Rows from block 3 of a small image diffusion model, named by matrix and row number. Rows with one number within an expert belong to one neuron, the router's apart. Each number is 500 + 50 x the weight over its row's rms, rounded and kept within 0 to 999. All counts start at 0. Numbers have three digits each.
Before each expert's rows are labels from the 100 images, of 14848 (inputs lightly noised), where the router gives the expert most weight on average: "responds to" is what is common among them. Only what is clearly more common there than usual is listed. The data: stained colorectal tissue patches (NCT-CRC-HE-100K).
# router: router (model.blocks.3.mlp.router.weight, 64x256), inputs 128-255
# up: expert up (model.blocks.3.mlp.up, 64x256x256), inputs 128-255
# down: expert down (model.blocks.3.mlp.down, 64x256x256, transposed), outputs 128-255

# expert 51
responds to: tissue: adipose tissue
router.51:409522480509577548585499490473503487453494527452448524454504456470460546507493497562508543503504485517464469574476459527480495534555544466485543486529495523435465586498515526572421534605471403526518549428438497387490520490584532456500442478532537653487481449505506499561551540579548514397510574517487580547470490528576602501485472454528327554504446438516525537529487450497544438432520
up.2:531476572550508505501519516524534568502488509522560581432399517421528572479542519428512515484432545405503536498484521563479447495464559561476536508533557492571568478421488553538516522453493548475507545500518473489551538435428395437526452467454445528555534475517452478372531508474555470455494515515456347561593532526415444635556466489450547513593546516447530429478489575486495526455453
down.2:520502626406541540429510473485559529564544496470522492493441420465495477435522610577460401477445469509524479452590525516425491453513377490514551497478386529446512458366527462354626543567513480454526497453526486503473539433499566426531446486419449531488513551490609515495451492473467564531474504424442513566526578514491477548533452633482498466430494543473468525545531544491500548446477
up.3:437485526379548465476501438539542516446503478522570504499453507577553553406521497581476522552460521529551562498455486522575475562463541528566508500499433489497565468383560537484489519576484445431545584568604480550643495485474477426408367534590561463516447478514496529537491570515481552441460505472415546449451504427481604647461446560481437476507525448518485534608577493459518482655434
down.3:513485495519455489468412507556448489557413406438537456545583533382517507560431464468477520456506520468541537502501531587475481567446540473486562531491561490497493472517498458453554588420541476499523424509573459411504514485425550440530499456445420529472480437502516441473500558559496545481462534491403580603460518530490550635499507466457481473553518564528530434591523490464490466498451
up.4:576432565497478481508546513462502535550600496463481513454543410500527478551548480502432507510498517408466533498518466440489499499526529538497471471489504470454483448641488595434458469488459533489469512458511517501568586444571474446473425561461395444517566457456531412467473514484492482485556481483535348531547507474554540498502519526430509480545535440465472467498421510565447465594581
down.4:472472638423447583470508490517575597547571540475504500519447504524546496458461488650432338479427558593578447471490527443467455505562509506460455514494482407522495481443419547487565457585533483512491455494610431525455435461437584582479549538523524526504530567437541529540533560496509516442508521535520455420465548537475417531494528534544427496487511364518479488449528533489460441524490
up.5:551455484522473472477486477487436527505465492635490398483531457632415479541511527593454595455489486498430527407444469480532513488448510488512426487473502492478478542535470626483504468503548449453486447458536512571483582453487551526456522393574422396524481513463486449578511479447490542461507519456639578512525473573440511454506524437471481516499544529430449521471545399514476485440478
down.5:503472575433462577461461466572565558537605494485534462580419452482525497458506456590432406401425528585539492455473563476426469521600535507454405491450503480568558469451415613502543462616538548468509394474583434529387520432441540550525513569527458539518493518414470451528550527531508499459514503513543446503533573557463457540484571583502438463511557455495482533536480568440467483530513
up.6:506399505503553453447568500429464516531498462524491457472435424506456486534575438505465479427523501567529545482416536510486475439517422520473486498521566389563490472577476502395517471338538502490538471475477426531427500381487526501426484555402412420482509525473491386538558578484472492551588524509503517551453497468482508510513551508465572476471510534565440502459385546544376492545500
down.6:498478609435492574436448499580582579585583530543538516512424465503554463465492471604439303488433512623538473528503545469460454520599516490485455524503477447502501441430404546474543445606538458507503440497537465544535482427448503566519479543532490565471589520424556518517585519524532540444563480521576465445499529582473489497542542587551473480504505376541515560490486541481439416489465
up.7:568520444534521519394514419479495540510410599514571537532510456490435536618582518471475530479496512593414488410428576548549477428520529467456596522478473497483495470514524582391533560471464448455477547417503439563454592445483457486482518481557447503435452438516473476500531530429506501503462552462606458539412501589354515549423470528486495470474489405426452388469492518448503493562559
down.7:543467443523475557383580579486480567504539573544453462462490517542532512424552447637553517456568507460525459489497486413513494517490438511516450470519536509491512527501487509469509526460496476636480496554591486555472442521519495556532468637549478481496491533496504534538478567586463485452477536470477587517581475488441508551560461579472534570470464462476552404428482534666526580433438
up.8:466450456401548547482555457496446520525569462544447545424581429524541498476543494533411373494486539543536559475493493527456555508432494564478442407527568400428549558530440450489515487460471535485487565548540526555434525451553441555456509600507464444552476501476567439569563588398479479530546552474412479597537500484455430441442485446488564500496491481488482515436536455530513507401547
down.8:480442577411501564433453491505559574572540551493515517540439512507541507511505504566502301421378564594551514480507567462499449522587513487545477513473427477531494448420409600470536518589493518438529431530632474566408541396472564505587437540504505563555525489427554455513530515501507570498569497574532467480519507565470418531552502567526442447490513409556438556510479459453439473533491
up.9:497536498434555593546418465558513442550420477483495521534378521512512504424540401614501523510530564436475542546544479422479468534486536499519476556375533432496507468413514511476521488502540477567510528561495454491487407509518434493490439499560538393476527501459476471514473472484459542528475530532445570484441524432521594411537496453495528551543484533455484400503488509505506518576404
down.9:460515540491502517528455479550422498553363626396501531536540489520580444586473481525514506527501558441592515505425507593517501507457495504517633543491506482436553451549454519490558504550474584537497473552520513538464490442507461555497513464455557535499480501519466469493473547516481477466489495511445452568469529543660418559562570518510462515518481440518589475491572634455464497567440
up.10:457470516508479477507546540520542540539583453445558494521632500504404508420516561590475406506538515532479563524459595533454455454511455434526652508472504514434522501477524412505473460546391483533529529496518470570517548508461437500490575505450509353480574477512582485545506461432519489560476511534493503586602459544667431499524487474553478490438582505462493511578553576495527606499456
down.10:541600557466517510519525462418466448508426610501505539509474428488493473571522525396531470511482537568526461503490544391547482467564478483498549517470449519482454644502559541497491491590433512571466476402469424529492455572537493485510515504434537485474541529536574432471479545517470476593539459506593367474586439430535454487381536515502543525427527542512548547494480580531561487429530
up.11:378492522573458393473486501550593532457607488492532581505555550484441527462535512496525462437520456495551555461499497548499527482563427513544516474562501465552554578534516443448492539557450460606544567471522454575469607516479468481423580438349502472458487501525544533493521535440521527557473506475522523512617463596574382457515475587510499466504556468590536518490503500547497583613513
down.11:476508447523528512460497454480503484463478459551507414548521497482460496527550508425529424586396489408454494521495549542500471526506490532497531520506496546542473525480599398572515438539503509453500379463444492446378465563557482455427509421442491520503529515510526497464419492567487473508493310536618495540573440584563522459486531535531573533448508462461511490451536466585579518543449
up.12:414532489542471534375475564554413488452387540530541548543472572492454511583453582487469400497455462481462447482557564479551506494503538441488467542520532523422544366424408494559541513496557631564515583486456474456411507540500473488557583453474436597386494536562394479519568472449475484484569528548593452538423470446494518548529574482493518576402468574427539459457483537515462465477542
down.12:436481465503563508474563538539539420464451499525537514538512541532472478637512489512472439510543545470515474444527498556508488434507478506497510486456505584539486449486483563502494524466409558512481542524511472544531536525510452509517481568459501512556432475616556461530479497487506484395535655408424445571420415461512485530490509496519562573484486645463521547434481466467567557298463
up.13:505512516532467536626498499547462489636548479641509520475528497492562489478411446490466404522470514470464449469533466564533424568442536521514381471599488541485503443478507561492477481552552488489348416567556519480602566538439515515465438420564486489521450469501512501517482500492588476515447533498478438491616507605420480599496439490540541482473483477528491495494564583543532468514478
down.13:460566522485491568433449509559524574511554556452490428512462429517589486492384457533445505437449543553573543528523482506464473500620542479430482508461437550550477452437504518467491494516481480462541496462613463522426483521347512529493516553512459600424491499478446473500577446499461518471505510495509528469627675416436477516531531519395446473506493432569470544557481465443478555463495

# expert 44
responds to: tissue: smooth muscle
router.44:503536517456422602540564475517451446554599491546457528545467406518419400503490498452493482502495509550512543547533486518441502448446495535479479481442488500432471525488476462475550549507493585575474461594452474493459546470467588496486545580461496399516544611456515487533569544522510443541632540511487521395626471497490553416632588460553577462538518630455457542537531478481411471528468
up.0:382442510525484520477425490479522535446456557603532540465536509461570474474553532462510503563505564493580506490471560525539502485517508558572387574468536605373497594455434482470488563515565510472561542489557517491533374520495555440500446541498587504523574509542498513451499547487608520487478405508481542472451548452444428499412502553507525504531502464466512462521500483460572474477502
down.0:523505491539521445518581524520462500405566515516535463463579520460501535587542527579468554530410476576464518583514483452499529493525529531590437522452543486505467497522595536569431568494509542521426524440468499463444491467502486453493576540490486467559549533521571497382461508549478456429403446395519495397568530535464443609508479514439583563508534456437450511483424432484494438503566
up.1:492490432517516475558495470426396500576650571556465530442431468467473427498497448498461531483533466542435473489515509519504504528446478495518434463405560534446481607561483485548421487527477507522451441557493491478481479476561516510484412713382516470420431516480493545456547602522548431496541526536436456529614511442512463420499521509537530447495485563496505475534575394552467422476586
down.1:519440460487478504520455526532496481504468343514463483480487489483621448532501473540489520501549533571541498419511482483458555509518537503502453507578568516557505620471439517499509435481525520564459471457638544522508587483536521555518490439564491409422546508461512454438464488500483544478462527549444609457582507441681523445530516483530419524461515608520460486464504556521450516531523
up.2:536546515496508464452437584482521493425360440568508560505473551528571596518500518517520541492548528524506501552499493476467424525614526527539519436560530564466532477400520567526448579498497422524513561466531549565541552517447437511563394504468503459527465458557400525545438538477514592438365449496573439580433617483575516562458490450417517572498491510483511520452501663524520550472557
down.2:497520524559564535478536542505475541391629522503477444496537525504489541491566539470538522535481450569483452536540445566520494550459481496553519462440516496511479442500557540486533637451524574456517487443408492591456489423515461486458596471487511581541547575467525469490449461546513458445425403395563468395566560503399469666473482541483634545437555538495413507470457476491501494509525
up.3:487471440471555452465493444459464463489599608524527497398439520496507437439402468456459516483509435443463462488507556454525446510427536496444451554465500559403560515520473447480455459427479489521516453439434462504533440498547452542468462535419473485455414568466556482507561515513527366506500438537454498527623407517625401521509457489522566484442425541502512473431613504542471489493544
down.3:478505534431466395525456512499473512543567439462489521489489549476514407505548516597532501484528576547542561507542486443445488499586500455435453471503514591533509492443452516462466424527558534532514438436626431530543488459555459503543445408564541420433559361449496540456455466428530580474521537540558509593582483526510532502637499495497364526444527601524588456503493578499492471540428
up.4:566461460518520580554503434510481448498543514451529453398422440550473471528363424505499468540502455430483511531480529487479406454475545427473432512485510504495497424466464457500444441516488487555444546474425502531469594543511549498477444533412524504446419515448475463490530467524533395501542372453509614535500390443538437430520508414537492496455479534431498469480543475539486408441522
down.4:467556519410475361545397527475441493481508461600455576508518500525531561494628500617523495486559556525545506497556449564508490537482429504494531431471546450538533533488478501452485373543486434516471540479609490607506442490578471528529485439567477474522488439502580502472467551436551435474511545495520486553472481446503492474536533531452384534478576523557492476556554449504478447489447
up.5:550526568497488537528528536511531496528403507546452479494455546485561582536463474470553546549488465426542511483488435526481432656486497585521460478598438462554491534498552513472512450462577420409411562566493534505608546447562554404484431431548512452548459498490489574474468482577504582391492525520517584506499444492420526626496460471441400526563523393521524603584512515469502567544481
down.5:525520490588562534488605541478513429408618570503466424587502530459495590500512473437572544497479465484474554522481460600518478487379549493509546498395421484476514491521501523552554580516507476465441505452416510511497541501522454499426541398485527572595533533533601484581492504600453453521479460435472450444484561516440483583429446585465575485465543593483511472503456374453494483597521
up.6:495489491505411536506451535504480492427467453554500605548525528435518476479455551469447410486574602421506526650600435453418510469481503398497420541543550482473470563478460545567423506501430551566593475510566497478467418518480556464509542436475511468543535501481418440506495467450513476564545419550502453503464527428508551417578556492506468442449411523435520465491540541587551472506478
down.6:466467493448489504469508497539492437419454635459485534426503527511453541451501468580556459548585513512501523470459529413574424503467551460456545517455428457460502465456455570504498419548460448580578492540457554407559545585506510600456515564451447512591451545515579516439489562511519483526490456529515434532422394407445436574632496499544492552511420435445566456430443556410530400478530
up.7:426463511558568477485562476519470517484488540472569469545577433462473465485566513413545449500486485403520490570536520468414335388564504509444500553520381525496494569397477453510459478488454470492473443538464508521457525527414455435524416515541514526566515514494607485480459441524495500574441400532524522489543492540515575444521495479447527490454568495537463472486445551502481523456461
down.7:531444567527512477513383461393483532548497525601512535490494553452516442545538560505456520532494496485501466507479485505438526525417550481538481486426463452427501535486519481522499615487532549452500409545491491442392462435571560451442461516536520490557495505438528376557475549399566479486447601483505531510536470485510505454416506385421514476552452476457506536516521505440510460505544
up.8:478512403606586444418405514377455600521478460489566575429489549512553454512522468448466524521515528463439512449485535551606473417448519495524561525530575501574590451484502488528558478491505453499498473380461508502571464527498541524527540651458458494468435451505460549528548513555542513475470460505501535571535465383553538460422499579508522543454478520451520497424592553494436450447539
down.8:483446538430516485526531514536503469487619316490486462505462476535492467616576529488492509444444536531536555558515464596451497554519465505498491517453538507476515442490507442453504469529524505495508500473507520545490568459485484501570560572546482572493554493472504514515534410592494493482413563487531559435545608533408495568514484621421473518468647539518468486495465459497460526443517
up.9:545501505647542549502519473480481504452441528477471516496475544478549471435594450507528472513452500375412476552546464375504514528503489489498427548562401578453480520536452474507425495509493441476420558560559493504536409536526508499480500554450510572505445441478539476486418490494501466519551457484593478529290482422379481510486481504491491482459449436517446497548534507555619606464516
down.9:546553514499522494574516519478565454395538643598494482555509482521462517477504532538551517549482426561525463392516492574529456512471455461556471570552518512474505577438509499512511573503506458439402532562451543526553474564442481466424497596412517557583533535493590508503531458577476511499521455519411470523512442474483473413445449519505593465497478433503455500462454516472493503539470
up.10:365558501532492527568468583449438483535516526404414438487553499394442532468508450496528563518480420543552566492564506495573546461514562484421553482469539481573502496547507552603386436498461492481401470450564537407440495554539484589478493528504418540609487479435548518551504500426561613446505515485485444528530488557468442571536493510475481436563447519447480499436532578463484478444489
down.10:480497439492516403449456513492524488548534479575551499493543494414562459520437524545507487535513486554455521591422568443576526470479557407523463553540430456455326505505524512525405585403532519532451506525531445400503406500489421505450534534566510447497557424464472441543523427621522515570503527540414530556537470580560533436393467648469480499474522566407454458476516472503544542572517
up.11:541518511432550518417525561452505536489431533581515492477571586484612429533588525525509544545455459516556414499472494550467514630554447513416429501485466513460487477462528501525470500523471558534507552527527501557536439454426502559549494572475490519496536501529578488504511580589542425440514612535517492580424463536469435644421483471486455492492438375525559548524512538530572478396472
down.11:492533516532571521482595549555499529436662520534547435537552541472560546463527520452507523489430445529493461494545460493466448545471463491589479457439507519530508489488557565493507631476525540496464528397423477549437519420530457435472573463488455556565539586502560456496478460560495468478424413415526452396541538521406495645407514548458589512471571558469438505519445397445534472513530

# expert 1
responds to: tissue: lymphocytes
router.1:500460477466547544491439450553480478494528508509517453437455559486570517425431479534556521418498539486411471520503553400485524487466454480451463525503527506479501445466502427499496489454388514479517446394551513529528460436596413465471373485510458489420489535478412529518538558469493488464557501530467506498577468522472536481431469627510493543506453438557533603470532513533441556525440
up.2:429462562499535543500420558440489501484390528634448450474476453501410438578514527509435354450478473415503479552538480538501493546488523483468576428482470537536423472454476556500480498450576439444579535562516473481533527451506511573426460471433533481535555527562548456459478497439573508504468555440657495500451451548479444524524482548477516533494493564548480532504586431513534519453563
down.2:494467482484628602349479539549507420457400547429494509532484464465421577510502506358461493519511548535454486493480507502448529526469497493449545490581458486474416382480520552465624544577542564525543537490520533542423550434520438538515522488563521474476524503505494525412534488532549504452447470496437421435537541416508485586492527480523448407558511531519392533588524505585502443522569
up.3:492514560536447550518500416474444535543535526526525516470624522480517494590506491543395565507446546454445443501504537580582511541592524525466511431461455571442537567449525549530451414502533437453499487491529487506504593556483486559483535496482489580501541464588515444478544478547558466472488434469444497559455553512476430521472452461516538537457400452486538516491498480483559409406487
down.3:465417567490545422507473453480514535547516431465490561470464504572483483374430452443464543488443568477478523401493533501475525554505478447482535506516480473450509372396522584532504485471552523457518509579546485598537543471554473582464540468453538505429503522440505551557535411410552521448474512463542453595466527578447497506516459471537543444521485511475503539518525553557432439477549
up.4:497502453516493411435366495459429505501564502519513480576530548480485486433535502486484476481467496399529533561551481555477567497513390503509561537546527480553476498516590510435447531511399551507489443498427506469375468465473496508568424535486572485512497431482498483501570452416519479518511412536526471591539562444608513450546536468439515478490488561482431447560538445618522522468539
down.4:558516559438509470508518422500455467473519554559548483500474512494490533523520471487540478452520522517440514519484546524451464568533604505452423414501532453548528493500504617560461482536585536545589479454564477503534488457478572472471556498503517483545425517533474480449517460527454527529480482487509498498502463511419423495500471394527513457500477660498468503565442608471537527440542
up.5:552380482515571576438531398444569493565393482561435524573578444505498523480419526503547530388492453434411507478462405517506519479517497558506460556468458428457420558515502598539510493506513441482559434489513394473540521378464508453510407497529540466463572547475513535426495446536483481528494516518526423472470510501531480384468482521514453460477465528545427444562499434492548531381430
down.5:424528488483578525472634534571497527425468483424503512420542443488488615511381571451564484539515595549438572551470484557417478538440598434474578468462483537564587476498506568507592439491545460538607483597562482508502549485516528486508572487441516581561504536578421550477541535555474527466570514507466483512509409478394414526558494574514521460408516643494583455450462521477464510582438
up.6:510499497562518460542484429402436488523522456495509436549579530463560534483516507560431549450424558496426567549479455483497535536621469461443495497594419472537439522455424619531376553484505456513516448556533526465447456419515481537507525567430496360524536480542523453434555434478496542471483442467536499518527556465593455498485496515471557489472437500506528522521543492533634562464491
down.6:464483555496470462446521413436528493459541484542520515548428531470446538505405450439603502471497506540372587509498562502542466588543539419492521470531483454437542393476536539482494572459530552477540488600509548548508541469494597599593534501562512605593471352464532531465498419427596519499473468426499483546534468596440492488496405525491525514526477597457521523470499466518386446562476
up.7:484524507441487545509498564520450492545506634533548530519441471473583495484507497431521466450427574501501545562591544498454531455500567503471477451467510525485529458465544522551407451407521478440492554511550509506537483515472469492535508489521538485526468435491442448514503505408493550549470537493523498504517570515395472508489552494502552399489526498426489481536558534513488511569522
down.7:427417493480425459506443489550448588481490484511408474476558520471495550454537483594470453533533574545438435433604470506539437591491436448463530439493469452459509499477498570473484482515502499459490597507492507483579479512428466580468557467421578510443513544567475534457512557478468500437581566591540479502475472497530557445458458481478493539509509425511539441405519390491512482518522
up.8:475481493502589498531484499403433479512546522494513530576568485449550420484485485517485536496525517462430522466432567451585515509510522401508462579514417545508572487585532485543450573526405455452364525537507460477497461608417578514439474572466517537439474445464444542472487506483508452540502525509534445559498434538569430510477449464521458537393571468498464520557561499513532558543459
down.8:481486479533568538521421504496511503438546514506413384482512590433378428522449426445563435491462597542486555560402489559582449417557504448509550514534569506451489490522496570586502595546425547478429534475492506533480550516511455519486471528522479504502497482497447495488447449659505622406492395496431525484577492568499506438507468531481481490548546533466476419425519442408474531444459
up.9:409452574455526433480535479495531434520531418556460426511496444566410549514512468584428493501466466498481497527493514502489520565497590541481491552489365422498487600630434467429464456500524382456463454556551441432469495439508492545551519519484492554584547503530555428463471509441563528554528510503428500481576528597647472462528510493441448482492532470416508491543466445479605539564446
down.9:496533390457552525568495526605561452470501488542555547547486379498477441437480457447502437463529450509420470518427497488451513492544511450476600486501533479498509461469514529462494497543562564532572436493461488550404565501535432412476490438555504543508402471566613447521562438447577483530554410432529568503468549511464473508502506488459499443515485463512478504569448466613526461620570
up.10:404535464559470511529447425520421519480407535510529523390458630486460515482458458508542557551535497514489525462517450473518528538540428550498482465569516442556540538429513543470450603531545541484555435406435511494532538481576492476482516393522479489558456447452470487541469516466472420406505459507459604520533494505519551550506483591462454552536416478529545522590422495499471492378535
down.10:535511515427495432479507518391539464538377477499478508555393514503444563480537492572519488481560493505520533462473433565498464479576553504478327589472512517543489550473529489499478485440462567536466593526485467496568441461518532478467489543439535449523509548492513520478521420488442425504516407516465511476510443471550375502521480477555483551458479558504435476506531638430510499356468
up.11:477423531412560564503464446527464477475427542579463507524548426451477536587512486503526359521567543312477498524536484521483452564472549509540380503443491471466353545598472492443460565568435428502418418554458500492500574494461489519414562490380471495589574504578484482433520478474618546561480494504522495504509469495480524451432459448432477572481506455554498504488467504497518520483535
down.11:518519526449561466509551519517514521486538488522409509515486440608472497475421481501508496482550486378533460499430447446503589496435455551515442433482446533480576425516466505549467466429564502486428544393461487459553531537587445524450449439443513478490577498513501466609618520497473496490468608454457545525449455440555469454538449521458464565538498430549472462481491545603429571399493
up.12:508515522479451457421545491400392493539467462481462519509630504567405411546427446526485662454472471509493407518478482500581499452510479485477454465492494515585509473557447504558527466459432546428343553489483489562488440563483502589545537584505369489562495435499489461631518527472515526470498440481549440573467533554482453502434489439451453592489494500428599563390488500513521457470458
down.12:462493480456508553517580494500486485532480550487512522513613449553424467540437576432487526533526422525527577544536573567452507504506425525467479496537477472461412474525383433489480444479522516562561501458432469605467602473533498469495485433497475584546572500464485538528479481520524486649436428471508455494340477531502465567541425466557520507521487426464357561519449553507511501550553
up.13:508490520444482505471525537489533458519531501473508543457598539492488506475533591468517399430456546446584488477471459526455579488453565573511407490561559442529451530556431472491442474587463555441513557524555464520543548419487417495512454485511434411517565543530520409502585485547496493518487452499474402516502508536565489506484463481466472536578572468475559418451505574448548531381535
down.13:423515514492475393507533446565482517498457508569412560556513517463481568456406446483487528389448537447497606475494406574462496475486538549449540486560458451559468483546470526473517489503478500625451601485530539559555510437488485490477511465447547402470469438617408477414530371446554578558458521465478463562456482561538524459365444458475427448484466542513473497590537525484419560508475

# expert 18
responds to: tissue: tumour epithelium
router.18:535528526418556545524499494483531476444526514558475513456540509464492547479541454458532545417545551455365445465553539347403472416541454500462514551610482592467403475468487424553494472524501460545553521507582480509472542396558455540484443573439525589387474522487442410514565453536563527453541348503455489476540571496529559488537496535478462503448455505495503532452530519510494495527556
up.0:546511523514545380633426476608437496503470470505422483533500571505480537489513462589496484481413499507502485518539469504435424443472492555432501477505531539498525572483513569445452496577404453552428481539467428460393551533502508471503520518517480486496525499528552486403494455511441538493474478468492425485532515623449452489558457527455443426479455456479472498485544444495499456499495
down.0:495584504407536441551426518558502491521436557608522494481501495400476482424463491520490495503576508448447534514529517441545486544396522410518478466548492525452431471536538501578481475487527533523475578522469535393478493505455547488532522476384486561509557507442520533579501478508529538401440388544465544367472477480417506399547494442476501510496494576541557465507455600550476477530457
up.1:460544540432465558534468502416430398467474443460476591577545536479477419467447545496432468452539569469431554533521482561508532449385560524476411558573449544510519399567527504596400428583402459538473481516522489406473511581502503555439506613510503483468553496514437493493464517340410567579524459454483517484394388513558548516481508537596533504496429503489418534508585496580524545493553
down.1:473485509478432560477463481482517488555497457630534572367565431388594544386402565498474451509468473526475436526593429579409532572469493527425542465481582521416473399493497479490547538466506431541544621468440529497384537569475492488477492421479464575534569495487553568554495420537487538508472517441411500471371537566498421483563516472482485463499477509472573403484466520412480498585483
up.2:477495516509453473489462430517433479411389551453571446455404536483599494447533523474520542478393432501548464510429504459587501508448472495490439524514425533531569407457508503445499498434519450448519577443503496553539412549398516473491524560493456493484450420486541511528440480516420480446448648485553532510416428457427405615450441530403527476465456399519593624546545524524478497575508
down.2:471473517521462554604585482546557417469545595420522490437481509530501479439527547539506597526540469437550460439497537521513583531468438517532456533487423584552554509507540474558554391466509458506465536534510513454508488537644505597518536502561522549498529524560456552472545456530414452476556544457509467444375505426489527467525588598505427594442511541514491571487375545515478539533434
up.3:430596486440470444485479425514476402489449440581459384485429561486515508493488500550457482560432496531532481381445499449537552506513508528495491446549482521518499422495521526481525528441542523452498477429409423520452633552499519446516584456506447407513487441595498478483507510472521437475483530545487515557519469529574412506474407529528473610513426435470499514432475495431489490546440
down.3:484449482577522462470508555585492419543490573516506507412422500480466424501521511556515633553443520431412543482485485472423440487436448522512519540563476572568560554595574514517618528497547512503584480572544625529541542572551437589514492495497532523525541499599469522508538411513539490455540374534480635517457497493451579477593482480487483534452541533515470460514348514492456466611506
up.4:606538516512646496541589533472494455482424473496513571551507503523458477541498524536550536509490499380420495506525493460444424459569541514462520495475405504540430456511447485589503601587519439485523554487571457524515475571444463468674447461461470518555494528549528523420504575528486524505426502445545507517407512570486452537532428372417568534483571456438546527497480440397465538553453
down.4:446439437556427510509484451482576543583462474460457528514454552532473456447450556405516592536469490469438469558520462524519404456489497490474523542515529498575498547459537534445524426509532516477484533405529510521455455506538505467488598489566562564509548499364520466361430477394505539425459487531440519587594512477527528454439501437467483599462445525623481534442369616493571539557536
up.5:436553558484484411407500435485446459444498505535545440517563424500539445471566471476461525550486592516565515584529504472519549502524504496457433429417555458556468493532542556533418470480439524505455571543543458510435479508458511554512459544572477417683540456474450515486526498367558444457492487501587432540440553524414442421477529506506510566517505535467510552503472537445526399452474
down.5:530594534433494445462473478449494475476427502614576392459506450475404534497510511461450553470478425473512431528606480639553563500482454442450453451519550567490511521491510605555492502439498468498542542472475518458504507473474530449469536450557485530518618454463548505640497468539553621518387461485458559504484512474508505532528486492454542476475516451513521470525556598491473437475479
up.6:490546475546512521574527484525443531422485492522498490425453519500509461490446531472514484455483459512499557502451434518536481442426491517516480516450516506579487490573497525494506568505510434523461524498433458415413481476553547524491506563496468398545499535510532455488512512446476455583537546583506534559514483597440467503547494532572522460490469512515482514517369395595565508533574
down.6:519590526480447542524510514546487420456406538504518570431521437389507457351458528575531558492569480430457485542552400501506525566484511517472480460481521511523463485478438641465496484406453496492476482451451517486398532588414512470532535478497509603531526460473428570526512404603487529541492411420433531426495477485542488421552530505467508498511502517546508497505497593485411457647489
up.7:489542449549454475524483447546459390469526435417484489465460487441542475560444424511441505467380453506492502510446517402488499530491513518461536523540456551500490474432514578432498511524471530456440577522467487512484566562405561475531504467521484477610515571539474514541497463518530492409480486470435545470470504545439471495516522521512481514523480438449471500529489455455530457494484
down.7:516555532493481577519470545533510423508421501516479612422499498428484555391484516525564588456516402495495491547588428454564511547479470517461521461451558539501444428496429561494521453420495529473499525498459565443441528577419446496485591451541428564529517505457523539568517492516511549472431438457424519438489519471485500457583533466462470520449575551460503467479508577488419436573520
up.8:458505492499498556469586514528471493495561619481494480603444421451389495501447493587467577480521568474534538446466489497551482440519524523432494505398421449517454577524483544523452498448510458465414541542458437530469450514537445465514520465466470465494485469464482484475458462541455537513532535566470472535598518583464440489516514423501471529467549453418368485545473457419528507459373
down.8:564530424503412464482507462430477428447561433499583425539455508488556596539458569546405547532443561546516458571524510579537465558511510434491580507378488487461511485488422517527486465508487546468404475388484526506575458458497462394498527506559514496475612484442373549449471339436575468506462519594451567433549501510495514535496498484498455422508600586636375479530511548515503500449482
up.9:488496545554417457628506465485420524538530567545515539497459424451412496517519483429410547539502539558495501478474510515552569487527514521487476434437459486485469441566477472580443540515508465403420477493491545493489503506564567471460518453580525493539499440467488514517532522474531449502556545478522609464443460480545369421366544557496492498491548447485467518607541549450617429601573
down.9:504491576495626570451524525530475523533485459539563511448449554530573573460459554464458510562508512525573542527540512502496566524542433480534516518485411428514545453402515467429472473378479495501525528429482456541404525534502525505548460509421530611458515558475473567587515552496467430500442578404463430492493547494496385551473515567524540475525557481549546489457597514571498539494624
up.10:466540498517493521583434519579482448479452630617566428478458524474521482491458504436515553502447484470566477493526526455427466537574466581510477523458564492573472481490463488430473543390443541462460491551459470497451477500438457522589469494514538550580474511527459478550481492475600506486509620498481498539518536516399454444462588470508525510547569484397492457504433408492484559483539
down.10:523493509582463453423486397510522450504568499450527492474526493630492470526539439505401524449536472479536426485523561545512475475558472511474590465572528475520483556460484546512602500430481439400490430394380435503479458485603517455439450475539458487491523589506545446574453534377604495402421505524471475679523512429480468580574555455529535455476465484440498551577534595487509437442493
up.11:512523490528472445470507501402513529472497480570493515455543545409398465455489431491485476592517496472532504465547509478529501453483605491519458477532470521503569503508505488521482450531414443499429577469602520436529483569464474458442551515434461427563423470489478487432526466469578528531454519559391480484464532522551490532495420556500541477482456514458493491503621528530614503540461
down.11:504411545523486564566410501434488518470401553511543526480519556549563417492483524450494411475499496533539481474605510468550540543516445436517445519547536457497472505472507461500494480430437479539479483524540524494463426574420502599519519505523517461472472488493637473582439490475622405464492494496383560504435522389581535518628478600548519559533525412438509496404578446550558553515546